config.yaml
arch: "convnext"
model: "CTC audio transcriber"
dataset: "read English sentences (LibriTTS-R)"
train_examples: 15625
gain_aug_db: 10
n_mels: 40
hop_length: 160
input: "log_mel"
spec_augment: true
win_length: 512
tokenizer: "word"
vocab_size: 8027
norm: "layernorm"
activation: "relu"
mlp_ratio: 4
dropout: 0.05
inner_norm: false
drop_path: 0.15
subsampling: 2
layers: 16
width: 320
kernel_size: 7
init: "xavier_uniform"
residual_init: "zero_last"
optimizer: "adamw"
lr: 0.0019
beta1: 0.9
beta2: 0.98
eps: 1e-08
grad_clip: 3.0
l1_shrink: 0.03
steps: 17100
batch_size: 64
epochs: 70.0
lr_schedule: "wsd"
decay_fraction: 0.4
final_lr_fraction: 0
warmup_steps: 850
weight_decay: 0.04
Rows from block 10 of a small CTC audio transcriber, named by matrix and row number. Rows with one number belong to one neuron. Each number is 128 + 32 x the weight over its row's rms, rounded and kept within 0 to 255. All counts start at 0. Numbers have three digits each.
After each neuron's rows are labels from the 100 clips, of 14976, where the neuron reaches its highest value: "top examples" is what is common among them; "loudest band" is the band of the loudest frequency at the time of the peak. Only what is clearly more common there than usual is listed. The data: read English sentences (LibriTTS-R). In brackets: how many of the 100.
# fc1: MLP up (model.blocks.10.mlp.fc1.weight, 1280x320), inputs 0-159
# fc2: MLP down (model.blocks.10.mlp.fc2.weight, 320x1280, transposed), outputs 0-159

fc1.710:132126129139255144128141134055151129136130128125123128039128131111114127127151129130088039166115124145110126129116104130126131121132131125128138102110171125126128126126131130131132162111128129168105151130133121122146127130117113134133132132126127238159132130101104130144129129075130128126140144131131120131128130124150129120106110071128134122130118128144122127087131129134131133130170126177138124132133095130115128193121075111088131128128128128134192126145136130128085131113129118
fc2.710:117116072119128129128133124117122130127126126128115137061127133128129129129128122126094130129110126204106127125128145119141126128143165130132136126137126142125073131122125131140128124143128127116128130134137127128128062124127126131202126127126129233134151139132122123127143102129129093129127127149128131130125213125209110122128107201127090110119129124125140127132127130188138127134128127109131120128113102122125126128109127119131128112122128125136128126128101089137127106124182145
top examples: voice: female (82); the word "all" (58)
loudest band: 500 to 1000 Hz (47)

fc1.203:148136130129123063134126107136127126126128128138112132117137112140131108127125136127039125132125123127237132132128110154062128182130118125135000127131082128124128121129129130134129128161126137128127101121117129130128154151131110119176141124255129145139130129119118095155148108132127135122108140131150131181131174224139122132109141127128128121178152122103127128102131125117141137128160255097134115000127165167128132155127129118115128123118130128129123175124129136127127129133130128
fc2.203:128187128168126154255151125130139129193138138128123125131203127116129138111123122114126109096137123131133176129120133146067144041125134128128123127132130127154084129129126129128129128128136128234108129151124127128125042128096131125100125139126128105085135091133137119138124179127128119122127123129130128130128158146147131120114124060225147130071078135128128111139134129105098148127171252131128126134116130114126124121128125147133147131148148128124124117125138166126186135141125128
top examples: the word "mr" (37)
loudest band: 4000 to 8000 Hz (73)

fc1.335:129130137117116006120063106114124137139128135128128131126122132197217255133129136130128128122128082126144127124132255135255122118134129131130128123099136128128127135129137126097154105090113126135153115127127108077128120141116134126143127123153103128115137119134131124139124143124129125126138130128000128124128131129127125104123131141127127103129139128140128122135126122128141130125131100125124116044133129127132128149107182129127145128102128137132160127101099118133123132106176126
fc2.335:120128144132127129130121139193134130110127123129131141108129127164123137129134119129128129244126130128129137133128130132234130125129129161128171122122129136128124136137128113128119145131186124125121142121123126127110124129227122129123106130133131128117127116125129147127131128129232127170127132130000128126136114134120127089130125122128127128126137128127130128194129127193154120139128102128126129131133130134128132141128125086104087127131135136131112127126127128128115141113116128
top examples: the word "he" (52)
loudest band: 4000 to 8000 Hz (28)

fc1.63:122124116122129124129131126135098131128133121000151129108114123151127097132255102117131078126128154233203122177127138131131026125125136128127126128139128148152127168127189156107124141108075032144128143128129087105129120130132000111129198126113130234125130125127129067127132128026118129135124124072129129134128107120130132119128132125129166122128129121132137128152127128169105009129124128130139113127132127127201123112132149127120127129127133122129128128129128138128131116131125112
fc2.63:132147150129127126127140113128130124138130141126146119128130126130115144128102131119125128104128139182164133116125128151128129123129129120124144128084150128178130127168125122109157127126129132128094129128063173132126130119130255114142128132128139255128103051130142126129161127128123130137128122094126128128125116004127125134131197122126108128105130131132131126038123142126128127128122128125132128128159127137101160205128128102130115130138131131128124134134128127129128129136067142
top examples: the word "last" (38); the word "at" (36)
loudest band: 250 to 500 Hz (46)

fc1.708:131127127132156123131113122119082102128128133178050134128128103137000130128136136240122119128000119127128119129071137129149073114127134128145128105146223204131129136132047120114096128137127157129125142132125128134175129134125124113137171138096126078128110158134130103126127124128125170143124125128121103129165121128161128119122111169129128053164129120128123128123126123116120137128127172122114116079129126092092113133129126122116133125131128127126128126112128136255128128130129144
fc2.708:033097129133131118128128126128126130128128129128128083081115128000122129129127112032130146255099129129128148128127128127127127143143107131120133133120149128127128023121150132123127145128128120132121000128128137129128135130153127128098146133126123118125102134128116128124128042128129130128132128022128124128128116128129129127133098129128057148092039123127198121172031179139118123127157128124059106128146124122130126127144128128129123181124117116130185128106060128096122154130123130
top examples: the word "of" (88)
loudest band: 500 to 1000 Hz (28)

fc1.698:134122159127128127129152124159128152112129129127117126112118133122128129141120140149130130129255129125127130059110129119143000124129130128127111088084127016122130128128224129080144126125113128131135125162139067139125123113126134130024123127133139134103132130125127129129124178128140255157151126149170095128125138120142139121128128166132137118151136130055117126132151135132123133122129129209129129123124130092041127128130064104128117131130125126150138124131154085133129087130140125
fc2.698:142121133128148128125128140118127130155144148129126181122131138115133135109128130130129106138143132129064086139129131153121098098156093129129128128128126128128156127133133137000145154042143128132128128122249133131134141127125128255128129123126142128129108130129124140130130207133129085127128126068129113129069148150130127141127115124086138124092139128128128126131125124115131142095153128129127112144132130131215129128081145139118139124058130126131126127109144128151129155165127138
top examples: the word "away" (49)
loudest band: 250 to 500 Hz (44)

fc1.765:115155126128127129110092126126052104152131114120127093128114137177213135140127128141118191128127137098154132126120131142129129126126051136128139000058126136118129131208125105140127140128124086119130126129127123130255133140175130131128126129128128126235149135180123128128132113119128106127119117135026128124143131125173127140125192126125124129218129126077217126128116148121105129106124125129119130026127115121127130130163145131134133128116129172130128126107127159131130080146126121
fc2.765:124140133131136124159110115169122132127189245124129136071127128110129119130129128130126118130124121123134136133147107129128125129136116112127154138128129141057128124119113128134127124116131127124193095126124128126129089130130128130157122073134122127103123128196143150151100128111130111187186140128123125129110129125255128150142128217133127136080152135137119105132179080105135123128209129127079147129166134107134144127064130093122047120098160129142084133129128142171138123047128128
top examples: the word "he" (50); the word "she" (32)
loudest band: 4000 to 8000 Hz (28)

fc1.179:131127126130130025128129112128127120153127127126125127130179110120140165123155128132129098141132124126132127131134123126128130125143124128140133164130126129116127116132119128130150128092157124123123131104129124092126116143133125138129141129255144131166127125129125119126117126123125159127103125148099127130130141127128128129129128255128128141124120130131121129132130133132129128102153134122134131131129128133114131122108129131128120131130100130128128138127128128126128128128021128
fc2.179:126133130127128117108139078140132116131129127129126128130124128129128129103126129130129125129128130129129121126130128127086128039120128129118147126126128132133128132128126131125118127128124125131129130128124120130128129130127120123129125123137111128127125117128124157128114121126131120069132127126126128103129126127128167107149128000127127141126124137075119127126128128127128130121128127135125125122130125121129130138127128131131124126128127170127146127134135126129159117129159130
top examples: the word "my" (70); the word "i" (56)
loudest band: 4000 to 8000 Hz (34)

fc1.380:255127132132121145128124164115126128118107124141128133132116120203000118128128163112126066145134129126125128126124126140159124196130128124125152129132119138111093107164128091172151147133128126125106127139102159156131128122141128114180129063163132131162081130129130073089124121127121119121130129117139155125124128129133129137255129130134131121084124100103128143105135121125138100122128129086128130004129132118121118125108128128112110132137128122123146145129130104118127121130122126
fc2.380:050139124145145128126127127128132089129131175127176136073129153000128108129168133132048128225132130126112120126132124125094141132133095127141124225130127127069119117135128126128124110121135126172136129150109132126127126170120128136136127127128128127094136128127123000132117125149122023156119145147117129115128110157111128128164148119135161092155131124033162128111131024133143053128103162116122124130128099126138128106077179120138132082125154128122145111159134124123183130128129082
top examples: the word "you" (46)
loudest band: 250 to 500 Hz (42); 500 to 1000 Hz (26)

fc1.733:131126121132253123133122121137128113129128131128149128122134128133130127130161121133129136137095255128147126128128129126124123125140138131072129088086187029112134124143168124128136087129115134099142122000127094133132126134129050127125146124109149137107129128132096133152000125128124123166129132128119134111111128131111124129135124157151122129134171134110124128129130095126126121136142117120237087123129128132130128132128133079133128115104126128128165151128135130117136125140159114
fc2.733:124123126127128127131126119126108128127129130127129128000121127127124129142128126129133127110134154146126127124085122130128129127128131111196127128123129128128122143126127128084000128128118134128139129129121132128128132130127115129110129112130141060128128110129115126195128131130130126127127133128127128129126122125129118130128128127124159128129119129163128131128125127165127130147152127123128124132123131132113130173125112125130090127083143129128129128032129121130128129134128127
top examples: voice: female (80); the word "all" (32)
loudest band: 500 to 1000 Hz (31)

fc1.341:124108127127132127132128130129132127126123128128131130126112124127126128126125127128128126127133124128130130178126130124065129150130129128119124126131148137123128113129158111126165121000136099084090128125128128128217128131132131127129127130230131116214117128153127128125132142126129126128119127126145129128131142160120128133126128127136118131127128106116135137128129125127161129135128133127128125130125123123138126145107016132113126161105129131129128134155126186129255130125170128
fc2.341:138128143138127129126129145155127128128125127114129131129128128138129128124127126104126128127125128127132096130042129116127130128132129121123134128130129161122128128128125133139114120255130122128131135130137128130016133148114125128128128131128130129097131132128128120130124156128137128113128128131134125140134126127127132082174130128135103194128126126128128129126147125127109128128091126129128128129126129127127127127132076125131124129117126112131125125133136127119122128129126132
top examples: the word "his" (47)
loudest band: 4000 to 8000 Hz (56)

fc1.599:128128127128070125128128128134125110128130130135127128128128129128120129129130119127141134128133128151129127134128131126104127128129128131129114128138126118107128127128146138132135124127157137133125129124130130131155146129131126127128144120128127139131122127128128151128127127124128133129130127130125131120122112125128129136128127122128128131129117128129128128129126129128125119128131128127129127131107133128109127128129122124129125130127126127129130127134136128129131128132167125
fc2.599:128128128128127126124126026127127127129127123146126129126128000127129128129128118129126125126119127127129126138132132128128114126129073129129127116125128128130128128128128129128128128129120116127130134128131129129128120129129124128125130129127126129129128127127131128135115128126151126072110126138128126125132129132127128124167131137130129132126126128126128129126128128127145131128129127126127130131128128153128128122128125129128126124126129132131255127128129084131136126125128127
top examples: the word "but" (42)
loudest band: 4000 to 8000 Hz (25)

fc1.165:160128158129103175129132127141111130136116170128108128137125121129008119128132125129101169123128123108131102128131129112126118126144135213128119130118131101143125124131110138096144128140127131122131156128125122109125130127128122121152129119112129145197124126124127128130076255126133123119183127126187152121134129132142131213129134128128152127132140124124128208129083075129129127125120127127128111130124084125092123132125147119128128129136116128128133128128125000153127128118123134
fc2.165:210111127030125065129136131130134129116130115126085128126096125128049162121127128131127125157126128125128128126172122119150165127128127128127124091129129128130129128128126125122123127100119128168127132142129127128124151131138127128130128127121129125044054126128125165134096130126102129116130016159121129127128127101129132128123128132122096129128150163119054126122152132129128128179117101125127088114135116143132131127003124128128128122132127124127129129093126128130124154126118221
top examples: the word "i" (54)
loudest band: 500 to 1000 Hz (32)

fc1.266:172154136099145183110101153130129129118128167128116129127128104210122173127129124116068129126251125115115136142125163127148121121128087116124123059092123122128134086130122055098255152108122061128137115143126011130125097122152086092048126105087148142073124138129137140115135141121201113132127123126000122128139153111128126086127128189135157128115150128074128197118105156135123102126127138166123128126148211118095123071148125127128141128121105131124113112079105098126165112130122122
fc2.266:122128085023114051092128147128116127148133134136128143089069130063118127128132189129140000134127127095128059137125076152127127141150124059097142127125129227119132050128128113117128124129129140138130126130125134128148132100081105138102116124134128145130127078128128124159121128106130128122121207123071125152119136139111123119123143121124189127119136124081104128110192088168131125159000128110075139135141140175181138072129132173116113128109146128158119134133128115115108127107097129
top examples: the word "away" (40)
loudest band: 250 to 500 Hz (43)

fc1.150:117101164127139165128123239146127192118128130083129132132128127129076124133117125080108103128255127106097139128117126127115127127125138000128119140128124120146119118131125098094155213155093128148143123186102124122117110131124199126121128088128135142119155109128128125105131082148138122115131201127158129125132145112196127123128127127134128127104131164134103255186157130106129125138120193144124125097132127115125124125046066127067157133128127136130133131123128106128131139128156126
fc2.150:117123120145131121127131115120126124129139129126133127133141214128126156013137135130126008129133126154128083123129128134066121130137128171110156129141000136129129108198130129113132128124133123129072130140134123119132127127112142222130113133128127084123124124123127128140142124127117127150130022130129123129097163116142128229128105121128126127137167128104126105128127123098124132131102255128125086135129158127216122127128143146132149112126135122134132134129084129255168152194140143
top examples: the word "away" (54)
loudest band: 250 to 500 Hz (50)

fc1.317:128128135128121124128102129127000128255132127132132128128131133126206132134132126129131130135132110096130127143134129128103153127128127136161096124129141032128129125128128140136120125138189127168127096123126128127131130128123142127117133127207112103124116133134128138128128127128158125125145126123103126129125121128118128130127127121124129129129126164114128112103128123128129135085124255128125128139124173127130149128127128131092138130116121117125126129145129131134128126130135128
fc2.317:114116128125128128200119128137052136255131120133128128126130128129139130129128128133131140124148140128115159128139126129154140136129136143128128124131132133065129055129129128141127123128132124157126128127127132127129128127127129127130128129128128136130117139193128132130127128127128129135128128131078127128132150125187127255131128129137124125126129123119125130135129135128139128128125174125127129127130118111128151129121133131126126129131128125128125128121127145128131131101132127
top examples: the word "before" (44)
loudest band: 4000 to 8000 Hz (35)