config.yaml
n_mels: 40
input: "log_mel"
spec_augment: true
drop_path: 0.15
subsampling: 2
eps: 1e-08
grad_clip: 3.0
Rows from block 13, named by matrix and row number. Rows with one number belong to one neuron. Each number is 128 + 32 x the weight over its row's rms, rounded and kept within 0 to 255. All counts start at 0. Numbers have three digits each. After the name is the row's rms in percent of the matrix's.
# fc1: MLP up (model.blocks.13.mlp.fc1.weight, 1280x320), inputs 240-319
# fc2: MLP down (model.blocks.13.mlp.fc2.weight, 320x1280, transposed), outputs 240-319
fc1.299 107:127139023139046138121130128105129128123132116129140106162087123119132130127142170122122138131122145045132135127128171131125149132196152127133130128105133131128125101000142128152122116122127168124135129135140221130125123130156130128225111127
fc2.299 123:127125128127097130128125125241133127127128128137128128142125094124130129118128186161126127123128128124120128115128135121128077128134106128107102127128138155128129136145131137129128065124122098126131125126133130129129128149129130118055111130
fc1.301 015:255128128128128128000128128128128128128128128128128172128128128128128128128128128128128128128128128128128128128128128128128128128128128128128128000128128128128128128128128128128128128128128128128128128128128128128128128128128128128128128128
fc2.301 017:128128128128128128128128128128128128128128000128128128128128128128128128128128128128152128128128128128131128128128128128128128128128128128128128128128128128128128128128128128128128128128128128128128128255128128128128128128128128128128128128
fc1.302 094:122126130136124113129129151130152136125125109102125131134100129127125130098152123128081255132091114255141128164131133129149134129129127127117130125112122124134124132085134122164113153122178011131125128127129129122088136153128156119129115126
fc2.302 141:125121128117126123125128129123132128128124129122128127119133128117109132163129129126128255129136132255129148255128127127129131130123120119100141099121150124129127125129119128128132117127128126132128116127128128129129117131128124128129128121
fc1.303 151:118130103127147169128125128126116126128116128118130158133121125130127127136128126128131144128128107134128131128146177142130141132110144136118133133126115132131128133128131123123185150122125129110084135126128129130127126120000126255128127012
fc2.303 168:122127129128156127136124130128128133129128132134130127126134127130128128129128125120128128127128127127128088130122120123127126127128133127129126127135124128124127133128128133126129128127128130129119127127129125128121127129255130057128128179
fc1.305 095:128111095129135127160134162163146132131138137246046138172158135110154108149128133108131127130128130131125129120128154124069145120135127133128107128164130053129102072110132130115122128103126061128125129075212117076123130214159128124128130094
fc2.305 089:132131129130134127087110088130163151111184140147104119123141129135130124043127130138127126126048140122094140173130131130075108111183107145122133128106128126220070129140127128144114116147162129127165129130198159125125255069061198087067123107
fc1.306 128:129127255129122130128130126123144162109114192114127106128126133118126131128129137125161153134171128127140128182115186104121155120131129121149154126121064138128128117129145139097128127118126127075120128128126128166126131144128123156155130139
fc2.306 112:117123146128126074162120125129129126126143148126144131109120135225134128129128127145193123127121116138109132255126128118000103130127155126119131137123139128124117088169128129128127131126128132127134117123131128128130130126150129128102120185
fc1.311 150:153126129129131128126127131108128121130125112162127132128125127110202127124120084154126133128137119124205131062134125120128132126120132126120138128123129128130156138122138128187138130046128129128127131134130124137128139116128127128127128127
fc2.311 139:124127140128128130126127127103118134128155125136128128128133124120129132126125125000134126117136128072104131129127225147122127255129126130133132124128128126126067127129135127128103139128222128129038128123128127221102128135120133161118154128
fc1.314 138:127135136136133194127022136123131126128130117130127127124129127124124132132127127095136124127102125163128128129128157125097129129132126139128122127149122255147124143128138119129130128125112116129122100128134125122125131127118132122123128130
fc2.314 117:040108111140125127130122128123128127255128105126130128125122135129130131125130126151120127128133118103128126110119129128128110122128132092124127225122127128126117129132133126129134129128123161111155128128128130135126129126128128129159132129
fc1.315 126:154105116127132129130131128136146127128128117112127142125130074128162128126154103129125128128073123119252114145135044182128147157170128164128127130086128134124133124118134106202106137098128136129064076000127255101128080142140130126125116128
fc2.315 161:127125128129125120128128127136130128116146138132125120126120124128135126128255132117125128128106128159123129125000140044204127129130029125019148126132127127150101128126130149145127137137202126127116144155108130123129129133130130123129128160
fc1.316 135:127054124060134113156130132128113128128129125128134116142126128132127127125126130129117178114135129129138127177128118147157125202131128126032123127128081129126110036123105170255129128127109128113129072003117126129127138000127126128127137137
fc2.316 123:032128049137108128120081132128111118021132114119130127128128129126125129121162062113087121132128118128139128126119071118108125109130127130121131130117124124138090128130128127000129124091129128106112126124128110121136127103131131127125133100
fc1.317 010:255128128128128128128128128128128128128128128128128128128128128128128128128128128128128128000128128128128128128128128128128128128128128128128128128128128128128128128128128128128128128128128128128128128128128128128128128128128128128128128128
fc2.317 007:128128128128128128128000128128128128128128128128128128128128128128128128128128128255128128128128128128128128128128128128128128128128128128128128128128128128128128128128128128128128128128128128128128128128128128128128128128128128128128128128
fc1.318 141:128149127137126128141129122128113132130129130128128129171120126128128128127130129128028129128123127115135116128129132131121127129109116128131124128138140128125125130128133125128129111137126125128135128120130137133128134119129128128130127031
fc2.318 138:127124127127147138121134126128122148128171136129124125129126131126123133129145125236138126148127136128115125177128134162129126128136135139131128129129127089129121187128127148128130148128131130128130134130125190096128126128111128129128130228
fc1.319 100:134150199150165128146153176136100133114139125115134158129128136144126130135191130136122058089125129128123125126129133173129137147132108130139125133128129168143080129015161129078131126129130128138126135089125117129190125240125127186201129115
fc2.319 104:116156122123130160128121074049146118129129129110131128084128153139125128159147133150128030123136145127127129118128123132121122127130142127135128103127130100120106119113126128133129097076128141037097129073113128130128089128067255128059087167
fc1.320 186:153139129128131139132135136216139136123114121127113126150123120192132122110255128121128120115136128129176128142140105123125119110124133127120130015128130130128125130128128123171150133128075148129129060104130128139119135128126124131131131125
fc2.320 183:115134144128126127118144125128145063128136172125154127144109129192185128128232127127133132128132133130117117128018127120127130134152128129000126128129127129120134133128126147139128115110131129128146126132114133181104128127134132127127130135
fc1.325 131:137129127128141130125132128159127128126051119129131112128131128115130125122167131152130144127094127123118094133126116137128127255000120128132094129134125146149128127115111067186129128131124094126128116139143189128128118136127155130162142160
fc2.325 112:136134132122128127116131128216078127127223133160109143147129134128129110161121133144118122138120130112029128128131128147121132093255132138130129123114255102130132128124128126125129126130126128101117128089127110128128132140129242117091127113
fc1.330 196:129128136126128127200127138109127109128255131134129129125118121150137128133122134127042071126126126026128113102120128128123129132079131143128131172124127131123095134132132138128110144155106130130117125117128127126128128128126128128129124128
fc2.330 144:126135177140161129255128127132128217130000128124127127114128255130116130163128120072199124125160122052125128129173128128123186214210130072127123126125132128085132128127128128126129129097128128112128000128136126128145128101055137129115129128
fc1.332 122:118127125127134146131141117127136055184131131126093085125078135094124130149145116056130129129104134128128123150153131122053137130125129129132129128221084126128129138125165105118127132093128145123128136137117155120124111127124121120113135066
fc2.332 101:117130130153131138125137129033016128139134128139027150132129132123128127068133130038130161092125114127124255134126122129137126128134129129114125033126149128127134161128127129152113095130162137143127181113128128195127119128128130114147170118
fc1.334 135:166191126129128112114213196134127126127128104125127138136126127124130126141121152134103128027130130103114092127126067126138128128166140128206128144136255123131128154123135125141113118127126133128108146118112131118132127142127162123128177145
fc2.334 169:255181141109164184129086088104123114128129167171126128046129136123127127149105124133127123053124116118128128175137180125179108088122130086129141128121131124147128130122140129125169157128136255122129116128129128116127128126129129128122129129
fc1.335 093:212033147132188056142120083128115054130128126255128158128133140128128125100132132128134133137138156128085153134116130135126125127134129145134128137128128152126170127124125140047106124142098118128129107156131104128130161177138117112131112127
fc2.335 079:104132120144130162186118149128080139127126179132178184172132095127133128119129128137125127141131126123131131117160121109128106147170159099129106132117166138124134111127142215089124084124128124128089147130107163135130129116122133128113128107
fc1.338 100:115140111131161127125131124144202123120169118111132094191129090127124130136124128116108129140125128126039122117134130125050049155000116172129134130136137127150130147112115143126131252126131129127125126128094125127182126172108135127124134182
fc2.338 084:046124136126125115140107134220071141132127128131115148165157131121125111165060140168089112128128136137151135102129077128102131129255128125137142129127167128060131073098119128122141126133127206123093132133130128127121113122119122128134126126
fc1.339 124:124060128127133255128127128122124197132130120128141086117130133086129212115128101025126128111138157130126130129121144103122122117129123133120130155137112128129078129128129129128127051153139100135126131130131139128126131133116148129119129129
fc2.339 112:050108140126188143121126128064130127130128126161156133110127102099126127143138130151129111060131118095135126175093128128128129149163128129129128130050222182128126125120140128130199128128125095116212136131110128206000128138128131124129145088
fc1.343 112:143128255123128128139129124127127080128124125128124128126128144152127126246128132104128128133128123167112123129130128096129122160131177142119154152137104129127043107165129129108166144165168125139148107130125118137133128126129148222130157074
fc2.343 143:060141166136130127165001043122127111086130127099126127125121128121125127099140119127128116132130129123128138133118170127126126127128233126127133124128129120127129090146148121121126134130150129129130129129128121124255082066125128131087110104
fc1.344 148:125130131136131129128101129128128111136134128118010128096129158127173126128132128139135147127125128129132037126132124128127127136103127129127131040128126140132109128122125128129145124128127128128118120105212128132053127157127128118130131121
fc2.344 151:255129082128129130000182123126129126129129128180161128125128130129115128128128128098136129128111106126116128128128122129130128126129127142129126076125128127126129128122128129129125128128133129132145129129129128128130129128128134128129177128
fc1.345 068:132146129152127129128129137033105170134134121125115127169130114134128139114098097123125234137129128185121120134105150109115128124128122126175219143175129238159125120087033118119132148128054131139128138122128118096137134123108087143129107133
fc2.345 061:112126108098127181116125143135105127200159147105126061132128107130180133121131102164127122138143128198122140120117126131124166144120134127153127115120134125122142128129255128081127054134130128128134122136134108215122153082092135135137234128
fc1.348 123:129121105126056109212115111002103232132077123127154127089137130154128127129129125165123013128130131086056128120130088129110132128129116137133166128126255132087093129131088131129189131127128113107108143122135124112217151093129216125203127128
fc2.348 124:124139129106228102116131126174123127135167108147130133133100134119130122134125131128149001128131127004126106117132129153128130150246131127122127129137133128116127117129127124122130137128129120129130077124133119131158101171128128128128130135
fc1.355 113:121149087132132150100133118195128128145137128089040127186000131115092153140105132127144127136143132130125134123065120129129148193128127127130134127128126102128128077128128132106124128128143131127132159141189175127143127130144127130125006128
fc2.355 092:099116129117127140087127128132121073170124127129129129128065127125118100129138140131122137128123107129137145129128131121124127183128128110129122104122143147126135128169131134122128154136124123130135127129128132133124124140126123107190133101
fc1.356 120:126113126138128107128126102103128124129129171136125126124129123128250127129134113137117126128111129128203000103122144138130137121131130183130016128133133127137153129137130126130129130128132111130188149128126121116128150137154187129126128132
fc2.356 111:113121123130122130120137132131185120183132127127131126128123126128120133126128136130142140118116104128056130134155125130125129121128128125234128130128151183130128125127129146122123127084128129165131128137141128125130113129128144118128137123
fc1.358 124:128126147130130221128124130127135129117121129128135154126135128129168130128122131126127122134131129129131129142138147128128124130120128146131124128147138205144121183127122131109128129117214118107132125023145063128128132131128120119127133131
fc2.358 137:107152130128129128080122120095127127217126134171133125132115146135109130144127128109128181129114118126128155127130138127128151127122138103158127123103133127122126128142129130131118151255129152128136134130138081137127108125124129128223126123
fc1.359 132:121137155122131101129159103128139103142127132141132108151135129129111125130074125076129129108132128128106132204126136123128127123064147129130113141199130137121113120158120128123116129128122125132116121124126129155126133134129128129126038095
fc2.359 137:093175128135128131129116144176127105234129129129124150156128170128120128128075134124121128138199123149127170113141135129027127122127137125132095128128255110021125128145121112196095146130113127128093129124128126144127127042153143127133129128
fc1.360 127:128124128126164118128138127102129121122128133127128092129122126127135125129128153127138000120129124142159128115140158120131128131188114128191123128079044129123129126175182128130125189128119230200111128243135139153138123118133128131203128127
fc2.360 122:125150118123101132128140126190111145114136128060129131144128148168129128155081071114128000132122135151110126069120086118139189125130129131128128117127138131120119121128122157020127128116128143194124125127130118094124127128132144119001128135
fc1.362 088:117128140127131158096204127050117129123125127111127130131128092130128139128119077139123119159129137133128134120132206082088118122255088129116067121128141129139153135068130129127216121121091142138127128131194128129143129181143125128128133133
fc2.362 082:086015130128114130146072128132122126142130132134140132157141171128127126129134130140126127166138134167135133096126112124129175123000127121189155128151068118031107123139147129154133131113143127127114130124126110059133132138112127122079079123
fc1.363 066:138130155131112130128136106149053122125128136121110103166130083137124119141152158131129167129100002128128127194155124120068134130116127136126128087106119207111109122121126115151130149128129147125158128127129142149141139127111122087130134086
fc2.363 047:102162238148146192125113139099129154120196144129133140142142128107128132107121096202109124082130178145255146131120129127139134064123128133133139128132131123128143121128101137120132036152137123123159125127128109133129155126113140128121108134
fc1.364 106:129133158154139126001255129128131122156125138139117098128062118140136114128122091122125130127167127075123123132118088178133090153146121131131128098158127115128213127129125131129131125097133128159107126203128093141111140129116133153124124162
fc2.364 106:119125109126124130130129148135124023106000069134067131127128124097155143097095128132134128123124128129128128124130162127080082127142099127127129123126133122126143130112121160128118147144129127155127123123129130131123128136129128128127115118
fc1.366 117:131123120119126125132129130141124084128120123228113114042125132164154116153137129138119136131127127126199126126131126128128123125127135141122121128125127110106140213126130109130143127070121095138128054069078127085177129130134130130140127120
fc2.366 142:124116116102136133128128129152130135127120042128149128127128131127100130129102133126129142129142131128133126126097135127147127128127118118127128126133128126128191255087122060111127125128137129180124121127136186129129128098159136127130126128
fc1.369 148:112172128129127117127129191127135124128127128128125127128147126138157129129127128110135128128121059149152127123132119127130165121128117128114129092146130255193134123127128124130128125135143127154127130128126128231129128115128138124124129128
fc2.369 121:085122086157128129071155255119128163129126124129127127145091117128095128127129128109136136127130133130126128118092129131146164130119140117131129146109123128131140128090130125128129125150128114128131176128225126083128124228128128128136126128
fc1.370 120:179130146127127131123142140125117127123123122130130119130122124123143120123134126158149128131104128071127090129057087128130123134114066127146130128161117146146103131130128123101125138129117130127077142105128129096159125127156127127198131133
fc2.370 126:125128129132130128131120123127128128118176127127070129123126127116129116128121117119128126131127128106132126246127140038198112124121145130237132126126119104053102128139115086127122081169084128128127134135131129130144124130123121117049139126
fc1.371 095:129248135094129129114137255128108127120142102128105129128138243116128132169190118120089139155071125110126139127159127107153143103124129128126133160103128124146106128128133149108122127162113131119128127114168127110125128105128121130108131127
fc2.371 080:124121126125145127114129129174107138088130139096084126170133104000128149127115146128124132135100128113127077123139189129126148137128132136133148215128000130167122138111131082127154125123128124128081128159128177092138123127138133151128172197
fc1.372 099:131128131127083096132129127152128135126140162130134140143131146131119123129129140131128130137097146122128175131132138054141133128122129124130112143131128119131109128128121128131115162153099128168144100166132124126129127158128126135127128021
fc2.372 080:127126191135128125113112000127130154085167152130169064208137150133124141125208129154127134129128129109133125129127128126138129124127121146124129129128113131167122125119107053138126128107130129079137139089073127128127148105137161132057120123